{
  "model": "encoder-decoder audio transcriber",
  "dataset": "read English sentences (LibriTTS-R)",
  "train_examples": 15625,
  "gain_aug_db": 10,
  "n_mels": 64,
  "hop_length": 160,
  "input": "log_mel",
  "spec_augment": false,
  "win_length": 400,
  "tokenizer": "char",
  "vocab_size": 32,
  "encoder_arch": "tdnn",
  "encoder_norm": "batchnorm",
  "encoder_activation": "relu",
  "encoder_depths": [14],
  "encoder_kernel_size": 5,
  "encoder_stem": "single",
  "encoder_widths": [128],
  "fusion": "prefix",
  "decoder_width": 192,
  "decoder_layers": 6,
  "decoder_norm": "layernorm",
  "decoder_norm_position": "res_post",
  "decoder_activation": "swiglu",
  "decoder_mlp_ratio": 2,
  "decoder_head_dim": 64,
  "decoder_fused_qkv": true,
  "decoder_bias": "all",
  "decoder_qk_norm": false,
  "decoder_parallel_block": false,
  "decoder_inner_norm": false,
  "decoder_positions": "learned",
  "decoder_prefix_bidirectional": false,
  "decoder_connector": "linear",
  "decoder_tie_embeddings": true,
  "init": "kaiming_normal",
  "optimizer": "ademamix",
  "learning_rate": 0.00075,
  "beta1": 0.9,
  "beta2": 0.999,
  "eps": 1e-10,
  "beta3": 0.9995,
  "alpha": 4,
  "max_steps": 18300,
  "batch_size": 128,
  "epochs": 149.9,
  "lr_schedule": "cosine_restarts",
  "final_lr_fraction": 0,
  "warmup_steps": 910,
  "weight_decay": 0.1
}
Rows from block 3 of the text decoder, named by matrix and row number. Rows with one number belong to one neuron. Each number is 200 + 20 x the weight over its row's rms, rounded and kept within 0 to 999. All counts start at 0. After the name is the row's rms in percent of the matrix's.
# gate: MLP gate (decoder.blocks.3.mlp.gate.weight, 384x192), inputs 48-95
# fc1: MLP up (decoder.blocks.3.mlp.fc1.weight, 384x192), inputs 48-95
# fc2: MLP down (decoder.blocks.3.mlp.fc2.weight, 192x384, transposed), outputs 48-95
gate.142,107,192,237,195,180,192,224,198,265,174,212,214,221,182,217,199,234,200,232,217,224,213,198,228,176,218,212,234,206,208,166,190,193,201,173,229,193,183,187,190,232,211,141,203,208,159,217,192,213
fc1.142,105,206,182,148,213,199,157,158,202,206,201,212,197,227,215,198,173,204,221,200,181,242,197,233,204,187,176,202,228,169,218,211,190,215,196,217,199,214,211,197,176,174,187,169,208,203,178,217,197
fc2.142,112,213,224,215,212,183,185,230,232,207,178,198,197,176,180,215,226,195,194,202,173,188,186,184,187,209,244,229,173,190,172,188,203,179,220,156,190,186,169,180,173,175,188,221,197,204,202,185,154
gate.143,106,194,204,222,185,196,157,213,178,195,181,191,196,199,181,199,190,206,191,182,233,186,186,200,162,227,243,202,180,199,172,225,189,198,222,183,231,190,220,175,167,186,200,211,216,224,181,203,193
fc1.143,098,196,171,166,196,235,229,195,222,180,277,176,205,204,179,156,171,204,172,221,183,200,179,190,184,186,230,227,201,185,220,140,210,202,208,220,215,215,182,223,219,181,176,204,207,164,217,223,194
fc2.143,097,206,195,205,188,185,196,205,192,204,186,201,194,191,182,214,208,247,188,185,195,186,208,228,166,234,218,220,208,201,186,213,203,210,218,168,188,194,217,185,206,166,203,182,198,188,202,182,213
gate.144,097,179,193,214,205,259,184,180,217,168,239,206,192,212,217,213,208,200,191,191,235,209,195,177,214,235,204,191,210,192,217,211,204,182,222,261,213,212,196,213,198,214,183,185,167,159,249,227,192
fc1.144,091,199,242,191,241,200,230,215,234,198,183,204,205,174,214,199,209,188,191,205,209,187,181,209,255,207,212,202,197,208,215,197,171,223,200,200,212,184,209,198,221,171,215,200,194,194,207,195,214
fc2.144,079,198,186,171,165,234,198,181,172,196,147,199,213,242,178,224,192,209,208,233,185,233,210,167,173,185,193,183,194,224,183,185,204,213,192,184,184,183,207,211,205,180,185,203,218,217,171,231,211
gate.145,102,212,170,190,176,201,218,192,223,184,208,202,182,237,210,189,195,184,193,186,209,204,219,202,196,204,203,182,188,199,205,205,225,206,193,210,191,232,185,210,206,190,201,187,207,191,246,255,224
fc1.145,114,192,183,206,196,217,225,165,195,227,164,202,198,214,190,194,173,196,217,205,240,158,204,207,162,199,198,204,210,210,176,203,211,207,187,189,255,205,198,201,211,194,198,174,222,166,214,188,169
fc2.145,111,176,191,227,190,188,172,226,171,202,196,227,183,160,159,193,226,196,239,219,193,229,187,178,215,161,186,197,173,215,187,191,227,188,228,185,198,227,167,216,173,226,163,208,185,188,193,219,198
gate.146,098,224,220,219,168,173,176,194,222,185,186,174,166,230,232,197,200,196,224,214,190,245,224,223,223,183,196,195,226,187,201,198,214,190,182,165,217,164,207,198,185,204,215,197,216,204,175,190,202
fc1.146,101,198,198,208,165,201,241,181,201,197,242,225,187,172,206,205,175,180,207,205,202,226,196,221,210,197,221,217,207,203,220,164,209,213,196,172,227,176,200,196,221,164,242,198,203,187,189,215,207
fc2.146,097,190,198,206,202,223,206,198,209,197,183,210,228,215,184,223,201,192,170,189,190,203,231,146,193,179,247,206,170,231,158,202,162,179,194,183,179,196,234,236,157,195,202,198,201,209,193,193,196
gate.147,096,181,185,179,200,159,210,198,217,232,235,213,167,232,226,194,228,196,252,228,180,202,203,183,193,216,200,176,272,195,183,217,176,166,199,184,178,202,173,230,166,198,222,186,196,213,192,223,220
fc1.147,095,208,150,220,185,215,240,194,195,219,208,201,181,171,228,176,198,156,196,195,215,193,222,205,209,221,226,166,151,185,197,229,194,209,217,195,170,172,201,213,196,197,191,206,252,188,205,172,186
fc2.147,102,173,218,253,229,204,160,215,189,189,188,195,200,205,208,200,202,226,188,203,201,192,172,247,216,152,219,212,204,180,227,208,226,173,226,183,211,204,181,233,178,185,197,192,187,154,179,172,225
gate.148,103,226,204,191,171,230,207,219,212,181,202,179,165,203,203,206,213,178,168,201,207,187,212,171,176,231,232,158,234,230,205,224,217,187,224,198,196,232,200,211,196,182,202,211,187,210,242,200,217
fc1.148,115,207,184,214,199,181,198,192,179,195,219,219,161,188,215,219,215,184,193,200,189,181,227,215,223,183,199,182,196,159,223,202,174,194,179,207,198,202,200,189,200,209,203,248,198,223,173,196,209
fc2.148,103,185,218,225,196,184,207,169,209,184,249,192,158,220,197,190,183,195,213,188,180,189,204,169,177,201,201,166,185,175,204,193,202,183,218,217,218,242,152,203,219,195,228,194,207,241,189,230,202
gate.149,096,233,197,211,214,228,208,221,202,205,184,208,216,230,191,204,182,215,152,180,185,183,198,153,216,196,203,221,168,196,219,172,201,207,193,216,225,201,220,207,207,200,195,180,186,208,199,200,189
fc1.149,089,181,200,223,191,183,179,214,194,222,214,217,182,205,189,216,197,220,194,201,208,230,196,174,186,199,179,204,188,174,208,202,191,209,159,191,193,236,173,213,205,194,202,192,195,206,207,179,209
fc2.149,097,173,174,208,255,217,230,223,204,183,200,200,187,188,201,171,213,162,186,185,204,169,224,201,205,214,197,216,216,234,219,191,200,211,205,215,210,187,191,163,180,209,210,166,226,201,193,244,193
gate.150,088,177,182,185,183,178,208,201,228,167,205,187,247,199,200,143,169,230,216,230,169,183,190,250,247,170,211,181,183,205,201,223,185,173,223,204,160,252,221,219,190,218,164,196,210,187,204,200,192
fc1.150,080,186,164,190,208,182,196,196,256,195,190,237,243,182,208,188,154,232,229,206,164,159,207,212,193,163,231,177,178,231,192,203,181,183,210,197,175,229,227,187,172,188,198,226,199,205,221,197,177
fc2.150,071,216,218,198,204,189,179,184,169,200,218,199,192,186,197,223,222,186,189,214,214,198,214,162,175,219,194,225,207,187,210,203,154,195,211,221,210,194,178,198,196,227,218,213,203,193,162,204,237
gate.151,096,237,213,208,224,124,202,202,198,179,169,191,185,211,224,197,216,192,247,209,186,189,202,200,232,206,197,195,205,184,206,223,187,198,193,201,185,183,187,212,184,199,251,204,178,203,193,204,188
fc1.151,099,209,202,209,221,193,259,161,202,181,196,204,211,184,196,192,181,214,217,206,205,220,217,216,161,207,197,212,190,194,160,212,189,237,208,201,234,193,200,196,180,183,204,213,188,190,221,175,207
fc2.151,112,207,195,217,193,220,199,190,212,227,188,209,172,185,212,162,247,190,192,233,197,188,199,148,234,152,201,154,239,222,187,221,203,210,187,183,210,192,190,214,229,236,198,200,180,191,205,193,171
gate.152,111,218,206,185,177,186,210,164,232,151,190,156,185,205,195,183,194,209,216,198,235,191,246,207,194,198,212,192,208,199,229,200,196,164,212,226,217,207,210,243,193,213,189,237,160,198,216,195,223
fc1.152,124,174,186,199,210,188,184,210,183,227,210,223,193,190,193,210,232,201,216,202,159,178,144,192,218,189,197,216,204,204,194,213,212,194,212,186,169,191,195,179,204,203,205,189,237,234,168,222,190
fc2.152,121,219,204,235,203,211,208,203,167,193,201,180,210,184,205,193,209,186,210,205,200,176,221,215,251,198,193,185,194,151,187,192,186,210,228,193,222,220,205,182,195,201,218,175,177,193,202,185,232
gate.153,091,194,217,219,209,226,181,215,170,191,155,210,211,229,214,180,200,233,203,196,170,171,199,210,233,207,182,211,211,235,235,229,190,201,194,162,214,190,196,193,145,193,205,208,233,181,192,181,209
fc1.153,081,181,183,183,196,194,224,173,215,226,170,228,173,166,182,232,186,187,208,204,203,190,204,252,160,185,238,216,194,189,170,180,179,219,217,220,216,199,216,190,233,187,169,223,173,201,221,187,212
fc2.153,081,216,194,191,236,185,198,195,170,228,203,212,180,198,242,189,200,185,200,186,217,203,165,208,249,197,249,237,203,201,185,219,230,221,193,180,178,190,200,216,182,179,214,173,186,159,211,176,213
gate.154,094,183,178,172,198,194,190,229,197,207,187,192,158,207,179,244,188,200,184,218,232,185,206,185,209,202,208,182,225,154,217,179,193,179,211,188,183,206,181,229,210,226,224,194,163,185,183,225,161
fc1.154,099,222,210,149,220,198,195,189,186,229,202,199,199,220,202,203,193,210,226,154,184,185,197,193,171,160,200,182,235,188,223,199,213,184,239,229,170,208,197,177,220,208,219,189,162,189,201,198,173
fc2.154,097,171,225,218,194,218,209,174,225,217,189,194,232,203,226,150,189,189,200,189,156,212,172,199,183,177,239,194,207,238,200,231,178,159,213,206,187,225,220,208,169,189,194,205,224,199,189,187,192
gate.155,099,191,217,188,181,197,192,181,211,203,263,201,180,213,197,231,177,186,199,201,177,199,184,186,178,202,175,217,193,213,211,203,195,194,222,231,176,187,182,215,226,189,210,188,150,242,267,230,193
fc1.155,098,219,152,245,195,191,201,227,209,233,204,187,179,225,223,206,217,181,216,245,186,225,175,198,225,209,185,195,217,202,237,194,184,208,200,180,172,241,179,221,202,217,204,183,234,154,185,186,199
fc2.155,098,195,208,191,211,223,213,185,197,192,217,190,223,203,204,196,210,186,179,227,221,206,224,200,158,173,193,202,192,211,177,186,179,178,201,204,189,181,215,195,170,186,207,146,185,232,173,191,196
gate.156,101,200,226,231,195,187,210,213,198,180,214,194,233,207,204,199,206,164,196,224,165,163,210,205,170,194,222,170,200,197,193,240,205,171,216,215,169,198,212,194,156,210,198,197,189,200,203,196,210
fc1.156,098,247,225,240,207,217,218,228,171,228,242,196,216,185,178,168,190,178,177,183,193,215,179,225,174,200,184,242,206,181,221,199,218,206,189,189,187,183,219,204,205,185,218,223,225,217,200,198,207
fc2.156,088,220,183,196,151,205,172,187,206,212,141,196,194,191,206,206,201,222,184,216,209,205,220,166,190,218,186,222,192,205,217,178,185,196,179,189,211,179,197,221,198,191,188,232,209,191,202,188,180
gate.157,098,173,206,209,160,222,180,212,204,219,218,199,203,178,187,247,210,232,212,178,204,181,168,209,199,209,209,205,222,206,210,202,222,223,202,207,196,183,177,159,161,211,202,213,176,199,205,202,210
fc1.157,086,204,215,182,202,204,198,177,188,170,162,164,204,205,186,177,231,194,195,215,213,166,223,188,227,205,167,174,213,212,235,166,182,193,182,201,187,200,210,232,207,204,203,232,220,236,184,178,180
fc2.157,093,192,185,221,194,211,175,219,186,195,206,202,196,185,214,173,222,220,210,201,186,198,179,200,200,225,213,183,242,164,203,184,170,195,207,226,200,180,177,210,196,236,202,207,187,181,203,216,190
gate.158,100,226,203,155,193,214,192,201,221,215,167,194,134,198,224,235,174,175,162,210,202,171,214,215,225,189,190,196,229,201,237,186,153,195,211,204,164,216,188,212,177,198,207,184,235,239,203,229,217
fc1.158,101,196,214,175,224,209,180,211,182,192,219,172,191,202,209,194,181,230,210,181,200,239,172,199,227,178,182,219,220,226,219,171,233,183,227,198,206,220,202,183,183,166,230,203,180,183,185,257,188
fc2.158,104,184,187,209,210,212,185,192,180,158,193,193,176,187,180,155,179,203,189,208,202,200,190,184,207,207,219,217,211,176,212,240,225,184,202,213,249,179,186,243,212,209,203,183,204,205,225,203,204
gate.159,099,204,217,244,146,189,192,219,206,196,172,198,182,187,197,210,178,217,147,220,195,206,196,204,195,207,255,175,218,181,204,183,181,172,186,197,180,183,221,206,177,229,227,194,194,215,205,228,182
fc1.159,104,198,202,171,254,206,173,204,177,182,179,197,218,192,220,197,207,205,199,203,200,180,190,156,177,197,176,210,200,232,202,226,231,199,222,199,214,201,212,194,224,162,174,219,226,176,213,211,187
fc2.159,100,200,197,190,198,218,213,221,185,208,212,210,196,190,151,221,184,213,187,188,204,208,184,178,183,190,199,195,190,206,225,199,188,226,188,210,169,163,235,213,211,195,229,173,210,191,246,186,187
gate.160,100,201,213,202,200,196,192,210,199,174,232,212,221,206,208,215,203,192,256,190,181,203,219,194,202,189,200,196,196,187,161,225,189,214,190,195,177,219,164,206,171,204,207,224,176,136,184,182,217
fc1.160,099,197,251,170,182,204,174,219,217,214,222,189,191,214,199,197,176,192,237,172,194,206,171,190,189,165,210,201,221,158,188,202,161,205,161,200,178,184,200,220,227,164,203,173,193,165,193,203,231
fc2.160,105,219,181,182,215,184,223,203,197,244,208,158,175,192,183,200,222,206,131,203,256,196,199,173,202,211,193,221,176,204,191,222,200,177,187,225,207,177,223,178,223,202,185,227,186,191,213,215,187
gate.161,127,225,191,194,200,197,214,184,174,199,243,175,191,238,217,201,215,194,236,208,210,230,209,221,238,203,202,150,228,161,191,246,171,175,166,213,175,209,188,227,198,213,179,224,196,181,185,219,213
fc1.161,107,192,204,235,200,209,178,232,201,197,203,207,184,206,228,180,194,236,212,172,198,189,190,181,188,176,227,183,164,191,208,176,199,193,185,156,168,200,183,226,213,193,202,159,166,210,195,200,184
fc2.161,114,182,189,226,202,202,203,232,176,209,196,166,218,224,220,190,226,205,188,195,213,214,140,210,188,210,212,241,197,209,219,205,215,200,197,178,177,215,180,189,184,158,159,192,214,210,212,228,184
gate.162,098,180,203,208,210,215,178,204,174,213,181,176,199,188,183,193,238,216,167,205,181,190,207,197,174,247,222,193,171,217,225,229,201,188,201,180,176,196,167,191,211,236,200,215,203,183,209,205,195
fc1.162,099,204,186,192,200,162,159,195,190,190,213,203,192,217,189,232,230,195,215,221,207,220,197,190,177,189,185,226,209,207,212,203,187,194,212,198,158,216,186,197,244,203,199,200,199,195,248,201,197
fc2.162,106,234,199,187,211,214,176,208,202,215,203,191,175,222,220,186,192,209,194,177,156,175,194,213,201,180,166,188,223,209,140,195,197,216,183,221,200,196,179,178,220,183,231,192,177,214,160,219,185
gate.163,113,180,190,172,190,264,181,179,177,219,217,196,182,204,181,228,209,165,198,211,196,230,202,229,183,180,174,178,206,213,220,177,242,169,176,198,207,214,169,212,214,227,166,218,223,210,174,175,227
fc1.163,098,206,217,164,228,222,205,220,223,171,233,201,191,199,213,194,171,181,230,208,188,243,218,210,221,177,198,203,208,223,177,189,185,219,221,197,194,176,183,180,196,171,187,202,204,219,204,238,196
fc2.163,101,190,170,188,198,195,193,206,170,203,208,191,190,197,168,228,203,170,185,203,193,195,236,206,233,198,224,228,203,191,246,214,173,186,209,221,214,200,194,202,199,198,196,172,179,195,190,198,195
gate.164,091,205,213,223,205,191,155,212,154,188,198,180,204,228,183,187,233,226,178,182,217,177,211,153,198,197,182,173,211,216,242,224,198,181,205,201,224,195,225,187,174,194,232,215,144,180,225,195,214
fc1.164,111,195,187,202,181,186,189,190,205,192,234,184,198,205,207,230,217,191,176,196,182,180,232,201,224,227,211,199,200,160,223,185,184,184,208,230,203,212,165,209,216,216,169,212,155,200,192,247,213
fc2.164,106,196,194,189,173,193,191,203,166,198,207,158,160,220,183,210,181,175,188,192,195,184,221,202,230,222,170,190,207,217,175,195,193,193,226,229,206,188,191,181,191,209,206,239,206,221,217,238,210
gate.165,094,196,217,209,194,190,188,182,183,174,175,189,211,216,203,194,206,196,187,236,213,224,184,215,220,211,240,189,222,178,196,212,172,199,179,150,181,179,188,199,179,181,234,212,240,200,185,221,169
fc1.165,091,227,175,182,206,230,221,221,183,201,239,197,209,182,216,202,180,189,215,231,218,241,229,193,188,198,208,217,218,192,216,200,235,206,194,201,182,180,194,216,185,186,199,209,220,183,222,164,204
fc2.165,086,225,193,232,210,164,188,172,200,179,189,202,214,196,209,212,202,231,201,214,203,178,187,195,212,185,194,173,220,204,190,191,225,239,217,117,212,218,173,191,195,219,206,224,219,200,186,204,203
gate.166,107,200,176,165,201,195,203,224,191,229,154,222,171,184,234,208,188,181,217,174,221,219,179,210,196,196,156,219,183,208,197,225,167,207,166,204,192,196,200,212,194,206,183,176,212,215,189,220,192
fc1.166,100,193,188,199,208,208,221,206,233,191,179,190,221,219,208,204,209,206,210,207,208,183,196,198,166,220,208,224,212,185,172,194,196,191,192,201,229,225,199,199,226,222,205,218,211,164,212,245,157
fc2.166,102,215,208,220,206,194,217,186,211,219,178,184,170,184,189,183,200,233,181,224,190,203,179,201,209,222,185,216,223,206,193,200,224,219,190,198,171,236,197,157,200,173,177,189,221,221,202,192,208
gate.167,099,189,185,190,192,218,173,179,200,221,208,241,163,222,225,202,203,178,227,225,191,228,220,229,212,212,188,181,220,175,213,213,185,171,175,198,191,213,203,211,219,168,226,192,189,151,187,206,194
fc1.167,095,229,258,197,202,195,224,208,203,206,228,206,206,186,216,192,193,215,182,187,224,189,198,194,215,208,240,196,190,189,167,183,197,231,197,216,184,206,176,208,186,198,212,208,200,214,204,195,222
fc2.167,100,213,180,191,193,192,211,195,205,207,213,207,197,213,166,239,194,227,194,222,216,206,213,202,206,199,174,197,206,207,209,243,192,182,213,170,185,179,210,151,212,192,212,202,191,200,211,183,173
gate.168,098,188,151,246,177,196,171,205,206,195,193,208,187,195,225,198,188,214,195,159,224,204,210,214,222,218,202,181,228,151,208,214,183,202,228,190,213,190,172,206,216,231,225,225,212,214,213,237,194
fc1.168,100,182,242,267,183,158,201,214,166,213,178,219,189,229,160,226,210,244,198,206,203,148,156,190,186,210,189,183,178,197,196,191,212,177,161,176,193,210,205,204,203,224,232,187,218,221,200,139,191
fc2.168,104,196,187,184,216,220,179,204,220,204,232,202,211,209,199,202,211,209,233,182,201,237,197,220,186,207,162,212,192,220,236,166,204,194,202,176,186,200,221,182,171,203,193,215,187,215,176,240,206
gate.169,117,195,179,191,201,208,167,186,203,183,198,181,214,200,198,204,217,204,198,178,206,187,228,235,211,200,201,183,220,168,217,232,162,208,192,214,173,187,183,205,195,215,224,205,194,217,209,205,239
fc1.169,113,220,161,205,184,201,176,222,189,217,184,229,211,184,240,234,208,167,191,194,211,175,198,214,194,214,211,216,195,214,200,209,193,191,203,225,179,213,195,231,192,209,178,210,183,203,192,191,215
fc2.169,114,201,183,177,162,203,204,207,179,180,198,200,193,167,200,195,194,143,193,153,226,200,188,190,181,201,167,180,189,186,181,234,180,205,167,194,195,214,215,192,239,214,221,191,198,229,224,234,203
gate.170,108,202,203,188,186,177,162,174,200,197,178,189,158,213,196,234,214,172,194,180,236,216,182,215,193,206,215,178,242,226,190,217,168,173,207,197,139,224,177,198,168,190,178,218,190,207,203,217,217
fc1.170,112,213,211,243,173,187,202,180,205,178,222,229,205,247,212,206,211,227,155,198,195,194,223,210,222,202,225,233,224,230,215,217,215,206,242,212,227,206,181,185,195,199,189,212,195,219,213,208,220
fc2.170,109,209,205,212,243,181,167,160,209,246,190,218,177,206,190,233,223,210,185,203,176,211,204,217,152,214,196,186,199,200,181,244,230,193,196,178,173,245,204,190,189,201,221,209,207,201,227,186,222
gate.171,096,214,213,219,175,235,193,199,213,194,163,179,201,236,212,205,191,212,195,212,222,188,197,195,209,210,239,203,202,234,214,193,178,172,188,213,230,173,211,223,182,181,208,205,193,194,241,209,224
fc1.171,108,190,192,190,214,234,210,203,190,207,215,229,198,176,228,214,170,225,181,205,177,221,198,218,210,209,180,183,172,194,214,182,199,205,195,205,218,207,172,231,169,185,159,196,195,182,250,245,226
fc2.171,115,207,235,213,197,209,165,196,167,214,189,164,222,201,185,189,175,218,216,209,180,195,201,206,173,209,161,186,206,208,208,201,151,177,213,185,217,176,182,247,243,238,194,206,237,213,198,166,228
gate.172,110,211,218,183,214,198,240,193,228,213,221,192,195,183,209,215,184,203,207,189,213,185,208,211,188,224,188,229,208,163,196,249,195,212,178,186,204,209,209,214,181,223,177,201,246,214,213,194,207
fc1.172,104,201,202,218,195,179,204,192,191,188,187,192,229,221,197,185,220,184,236,238,197,193,181,203,213,199,249,198,187,237,190,184,207,190,180,219,210,212,200,212,194,202,207,194,160,141,188,185,172
fc2.172,086,196,203,198,231,209,207,214,178,231,194,228,199,212,207,192,214,168,162,171,193,196,183,201,198,173,231,239,156,164,210,197,210,213,244,201,187,216,233,167,222,222,169,173,220,203,201,182,188
gate.173,109,170,168,180,220,146,200,198,201,173,176,178,191,194,229,217,201,191,249,195,179,184,210,212,196,223,223,166,194,196,201,185,181,190,185,207,152,231,168,226,162,218,175,195,195,213,201,195,202
fc1.173,112,203,167,207,209,224,205,201,224,188,221,201,249,193,204,192,208,171,197,161,207,215,190,225,196,244,231,223,191,237,214,203,226,205,172,216,238,190,181,205,219,184,190,202,184,181,215,216,203
fc2.173,113,174,200,210,209,184,192,175,207,208,192,191,189,182,250,230,196,183,203,222,181,235,222,205,217,187,170,201,185,185,191,204,218,182,199,182,157,187,202,223,221,222,167,175,198,181,188,217,184
gate.174,098,194,212,171,194,188,186,202,208,195,165,156,217,214,178,235,206,212,233,187,228,164,194,164,203,216,185,166,198,220,174,186,203,208,169,204,206,184,189,209,182,227,189,222,211,200,211,149,204
fc1.174,101,207,204,202,181,166,189,166,214,160,230,229,211,241,176,169,216,183,188,221,201,208,221,225,211,188,233,243,192,191,161,197,186,222,220,201,205,198,204,160,191,208,177,198,191,204,212,211,196
fc2.174,101,162,179,209,159,200,215,223,209,183,183,157,179,195,190,168,189,157,208,206,202,175,250,211,185,218,183,197,190,231,218,213,245,153,197,157,179,171,188,200,185,201,194,226,207,195,190,169,204
gate.175,104,215,190,218,165,239,223,222,210,191,189,168,209,182,181,203,209,189,214,192,238,141,195,213,201,235,181,193,208,220,197,255,203,170,159,214,227,212,203,214,167,203,171,220,218,198,202,158,211
fc1.175,126,189,183,208,176,190,172,202,208,187,188,196,190,216,214,201,214,204,227,185,218,220,214,202,207,216,186,181,235,212,183,226,202,197,209,180,169,210,173,231,202,221,174,210,199,225,205,212,230
fc2.175,099,243,190,225,183,240,171,179,219,207,210,163,222,210,210,209,214,168,198,186,197,180,175,225,170,205,227,194,206,214,211,205,197,161,214,172,202,191,162,163,211,190,196,212,213,208,214,224,155
gate.176,095,208,196,204,197,199,181,218,222,214,221,219,217,201,192,194,206,198,219,185,182,184,182,187,179,199,209,214,234,171,165,200,204,198,188,216,202,193,198,209,175,195,181,202,215,185,164,195,217
fc1.176,098,228,182,177,240,233,180,178,211,203,165,207,243,184,158,197,219,197,153,179,195,154,224,202,221,188,201,223,193,210,210,181,245,194,203,207,215,245,191,197,211,221,211,192,206,210,205,181,162
fc2.176,105,188,251,230,192,214,177,207,195,163,170,187,200,205,196,224,204,214,210,207,205,216,181,218,172,211,180,200,192,160,198,164,149,167,196,199,199,175,222,206,180,187,146,240,205,192,208,224,195
gate.177,091,192,226,196,203,181,211,244,189,192,193,225,210,206,187,206,182,186,195,167,203,214,190,183,176,204,186,205,204,206,197,229,204,222,183,206,203,243,196,178,225,200,233,188,200,189,185,187,200
fc1.177,085,220,213,230,184,233,189,203,220,228,202,216,182,228,226,197,160,183,195,212,178,189,204,180,217,206,227,190,233,175,187,214,177,214,191,181,227,191,182,212,169,166,228,209,204,216,203,216,214
fc2.177,086,208,210,200,208,197,246,168,201,223,213,179,223,232,219,177,193,216,201,163,207,183,231,204,186,189,172,216,188,227,198,183,218,229,212,208,215,194,186,184,181,224,194,225,175,183,176,213,179
gate.178,098,245,205,206,207,190,216,213,216,207,228,174,193,168,206,197,237,210,189,203,246,192,221,215,211,200,232,211,216,219,222,196,197,188,189,214,182,215,210,197,194,198,186,201,219,223,178,189,175
fc1.178,093,204,213,228,176,171,199,223,193,195,205,203,189,208,228,235,206,236,227,185,222,209,186,177,217,228,214,152,186,196,237,205,200,199,214,177,181,207,215,208,211,207,212,204,200,175,182,189,183
fc2.178,094,218,193,183,231,220,182,177,212,211,191,222,224,207,228,171,209,176,224,199,186,215,201,201,183,192,208,226,169,151,217,206,198,220,186,160,170,189,177,205,218,177,205,205,228,199,186,218,207
gate.179,094,224,179,191,176,205,190,186,227,189,186,181,213,237,223,187,217,220,208,211,200,202,259,218,222,202,202,184,201,167,181,213,174,196,193,194,191,178,192,189,217,215,201,204,206,223,196,190,220
fc1.179,102,193,194,195,182,223,225,210,222,211,258,216,232,212,213,197,213,200,196,166,172,210,171,205,205,192,202,206,184,217,217,183,231,230,234,209,214,198,164,207,213,150,167,196,204,192,209,184,226
fc2.179,104,224,234,229,211,194,200,190,205,159,219,217,221,212,190,207,205,195,197,223,211,191,233,137,219,177,210,195,171,173,195,199,190,183,197,250,193,170,186,218,191,196,204,192,205,185,174,205,219
gate.180,102,177,178,208,135,155,194,173,190,199,200,192,182,193,179,217,187,227,167,201,201,191,201,188,205,206,218,187,185,251,199,218,203,176,212,194,187,172,217,200,207,211,185,215,200,207,214,179,212
fc1.180,105,224,211,235,199,198,201,221,157,212,168,180,191,183,179,193,217,190,166,222,231,157,197,181,188,221,192,207,168,230,190,231,200,197,189,198,223,190,180,203,174,200,213,201,214,194,174,171,191
fc2.180,103,165,226,193,210,212,179,218,189,183,199,233,222,194,212,200,169,192,212,203,201,194,174,197,209,178,208,208,185,195,219,211,200,196,172,188,217,181,211,212,239,191,189,215,226,244,185,204,191
gate.181,095,204,186,195,213,186,173,181,215,192,224,209,183,235,205,216,186,169,201,165,180,219,202,221,206,172,190,181,208,215,191,215,215,204,236,196,190,175,155,177,186,215,185,209,208,200,188,173,240
fc1.181,098,211,197,187,186,169,227,215,204,199,224,217,172,188,207,207,192,204,196,211,209,209,212,172,184,216,210,217,202,184,216,229,195,209,193,196,165,205,217,242,196,185,232,205,163,204,192,216,207
fc2.181,084,170,217,213,202,203,192,169,204,185,177,207,188,231,254,210,170,214,196,210,198,210,207,205,182,185,190,192,199,218,205,182,219,189,159,209,215,172,147,183,214,174,193,180,200,202,177,195,194
gate.182,102,205,206,222,191,206,218,177,193,220,194,154,208,193,184,215,207,204,177,206,214,198,206,206,233,220,205,186,193,191,184,187,187,189,139,169,203,165,169,197,142,222,209,210,206,246,194,183,188
fc1.182,103,231,185,229,182,203,214,208,178,189,188,193,208,172,194,232,186,194,197,220,213,180,211,217,198,209,206,221,165,195,201,217,214,212,189,209,213,147,220,185,194,187,198,200,250,242,213,180,205
fc2.182,095,221,212,188,220,179,173,190,169,217,215,226,192,219,197,169,216,151,179,187,206,161,224,177,201,186,196,175,202,221,203,207,189,203,202,219,204,217,213,239,193,182,192,212,196,177,203,235,189
gate.183,099,246,189,228,173,188,198,212,231,204,189,219,178,234,233,186,196,229,209,189,192,181,227,200,205,218,216,235,193,238,189,199,195,183,217,198,195,197,193,181,233,173,177,213,207,208,205,235,196
fc1.183,080,204,180,189,184,215,203,176,214,189,233,203,182,209,219,191,206,177,191,202,205,224,207,220,216,215,218,193,194,183,200,216,235,202,190,192,186,160,224,232,179,199,193,214,190,201,193,183,198
fc2.183,099,229,193,223,229,186,251,214,197,175,187,208,151,221,192,209,214,243,205,181,192,189,182,204,204,229,195,170,204,164,185,207,211,167,201,219,233,189,202,176,146,193,174,201,196,205,192,192,196
gate.184,105,217,195,220,228,207,227,183,204,172,221,196,208,188,204,173,209,227,188,195,169,191,220,218,202,194,240,232,179,206,172,181,172,207,231,207,193,188,179,201,220,201,172,203,205,184,218,200,210
fc1.184,087,181,243,216,203,192,196,239,182,249,168,177,197,204,198,222,170,193,217,199,214,177,183,167,198,184,230,182,210,192,171,206,162,209,199,188,184,173,195,222,197,205,247,170,194,205,196,239,185
fc2.184,083,218,196,193,181,197,193,176,201,223,203,228,192,182,190,165,173,206,175,215,182,187,181,234,211,194,209,193,180,188,233,178,225,203,179,167,204,179,237,180,217,197,191,210,182,223,241,204,218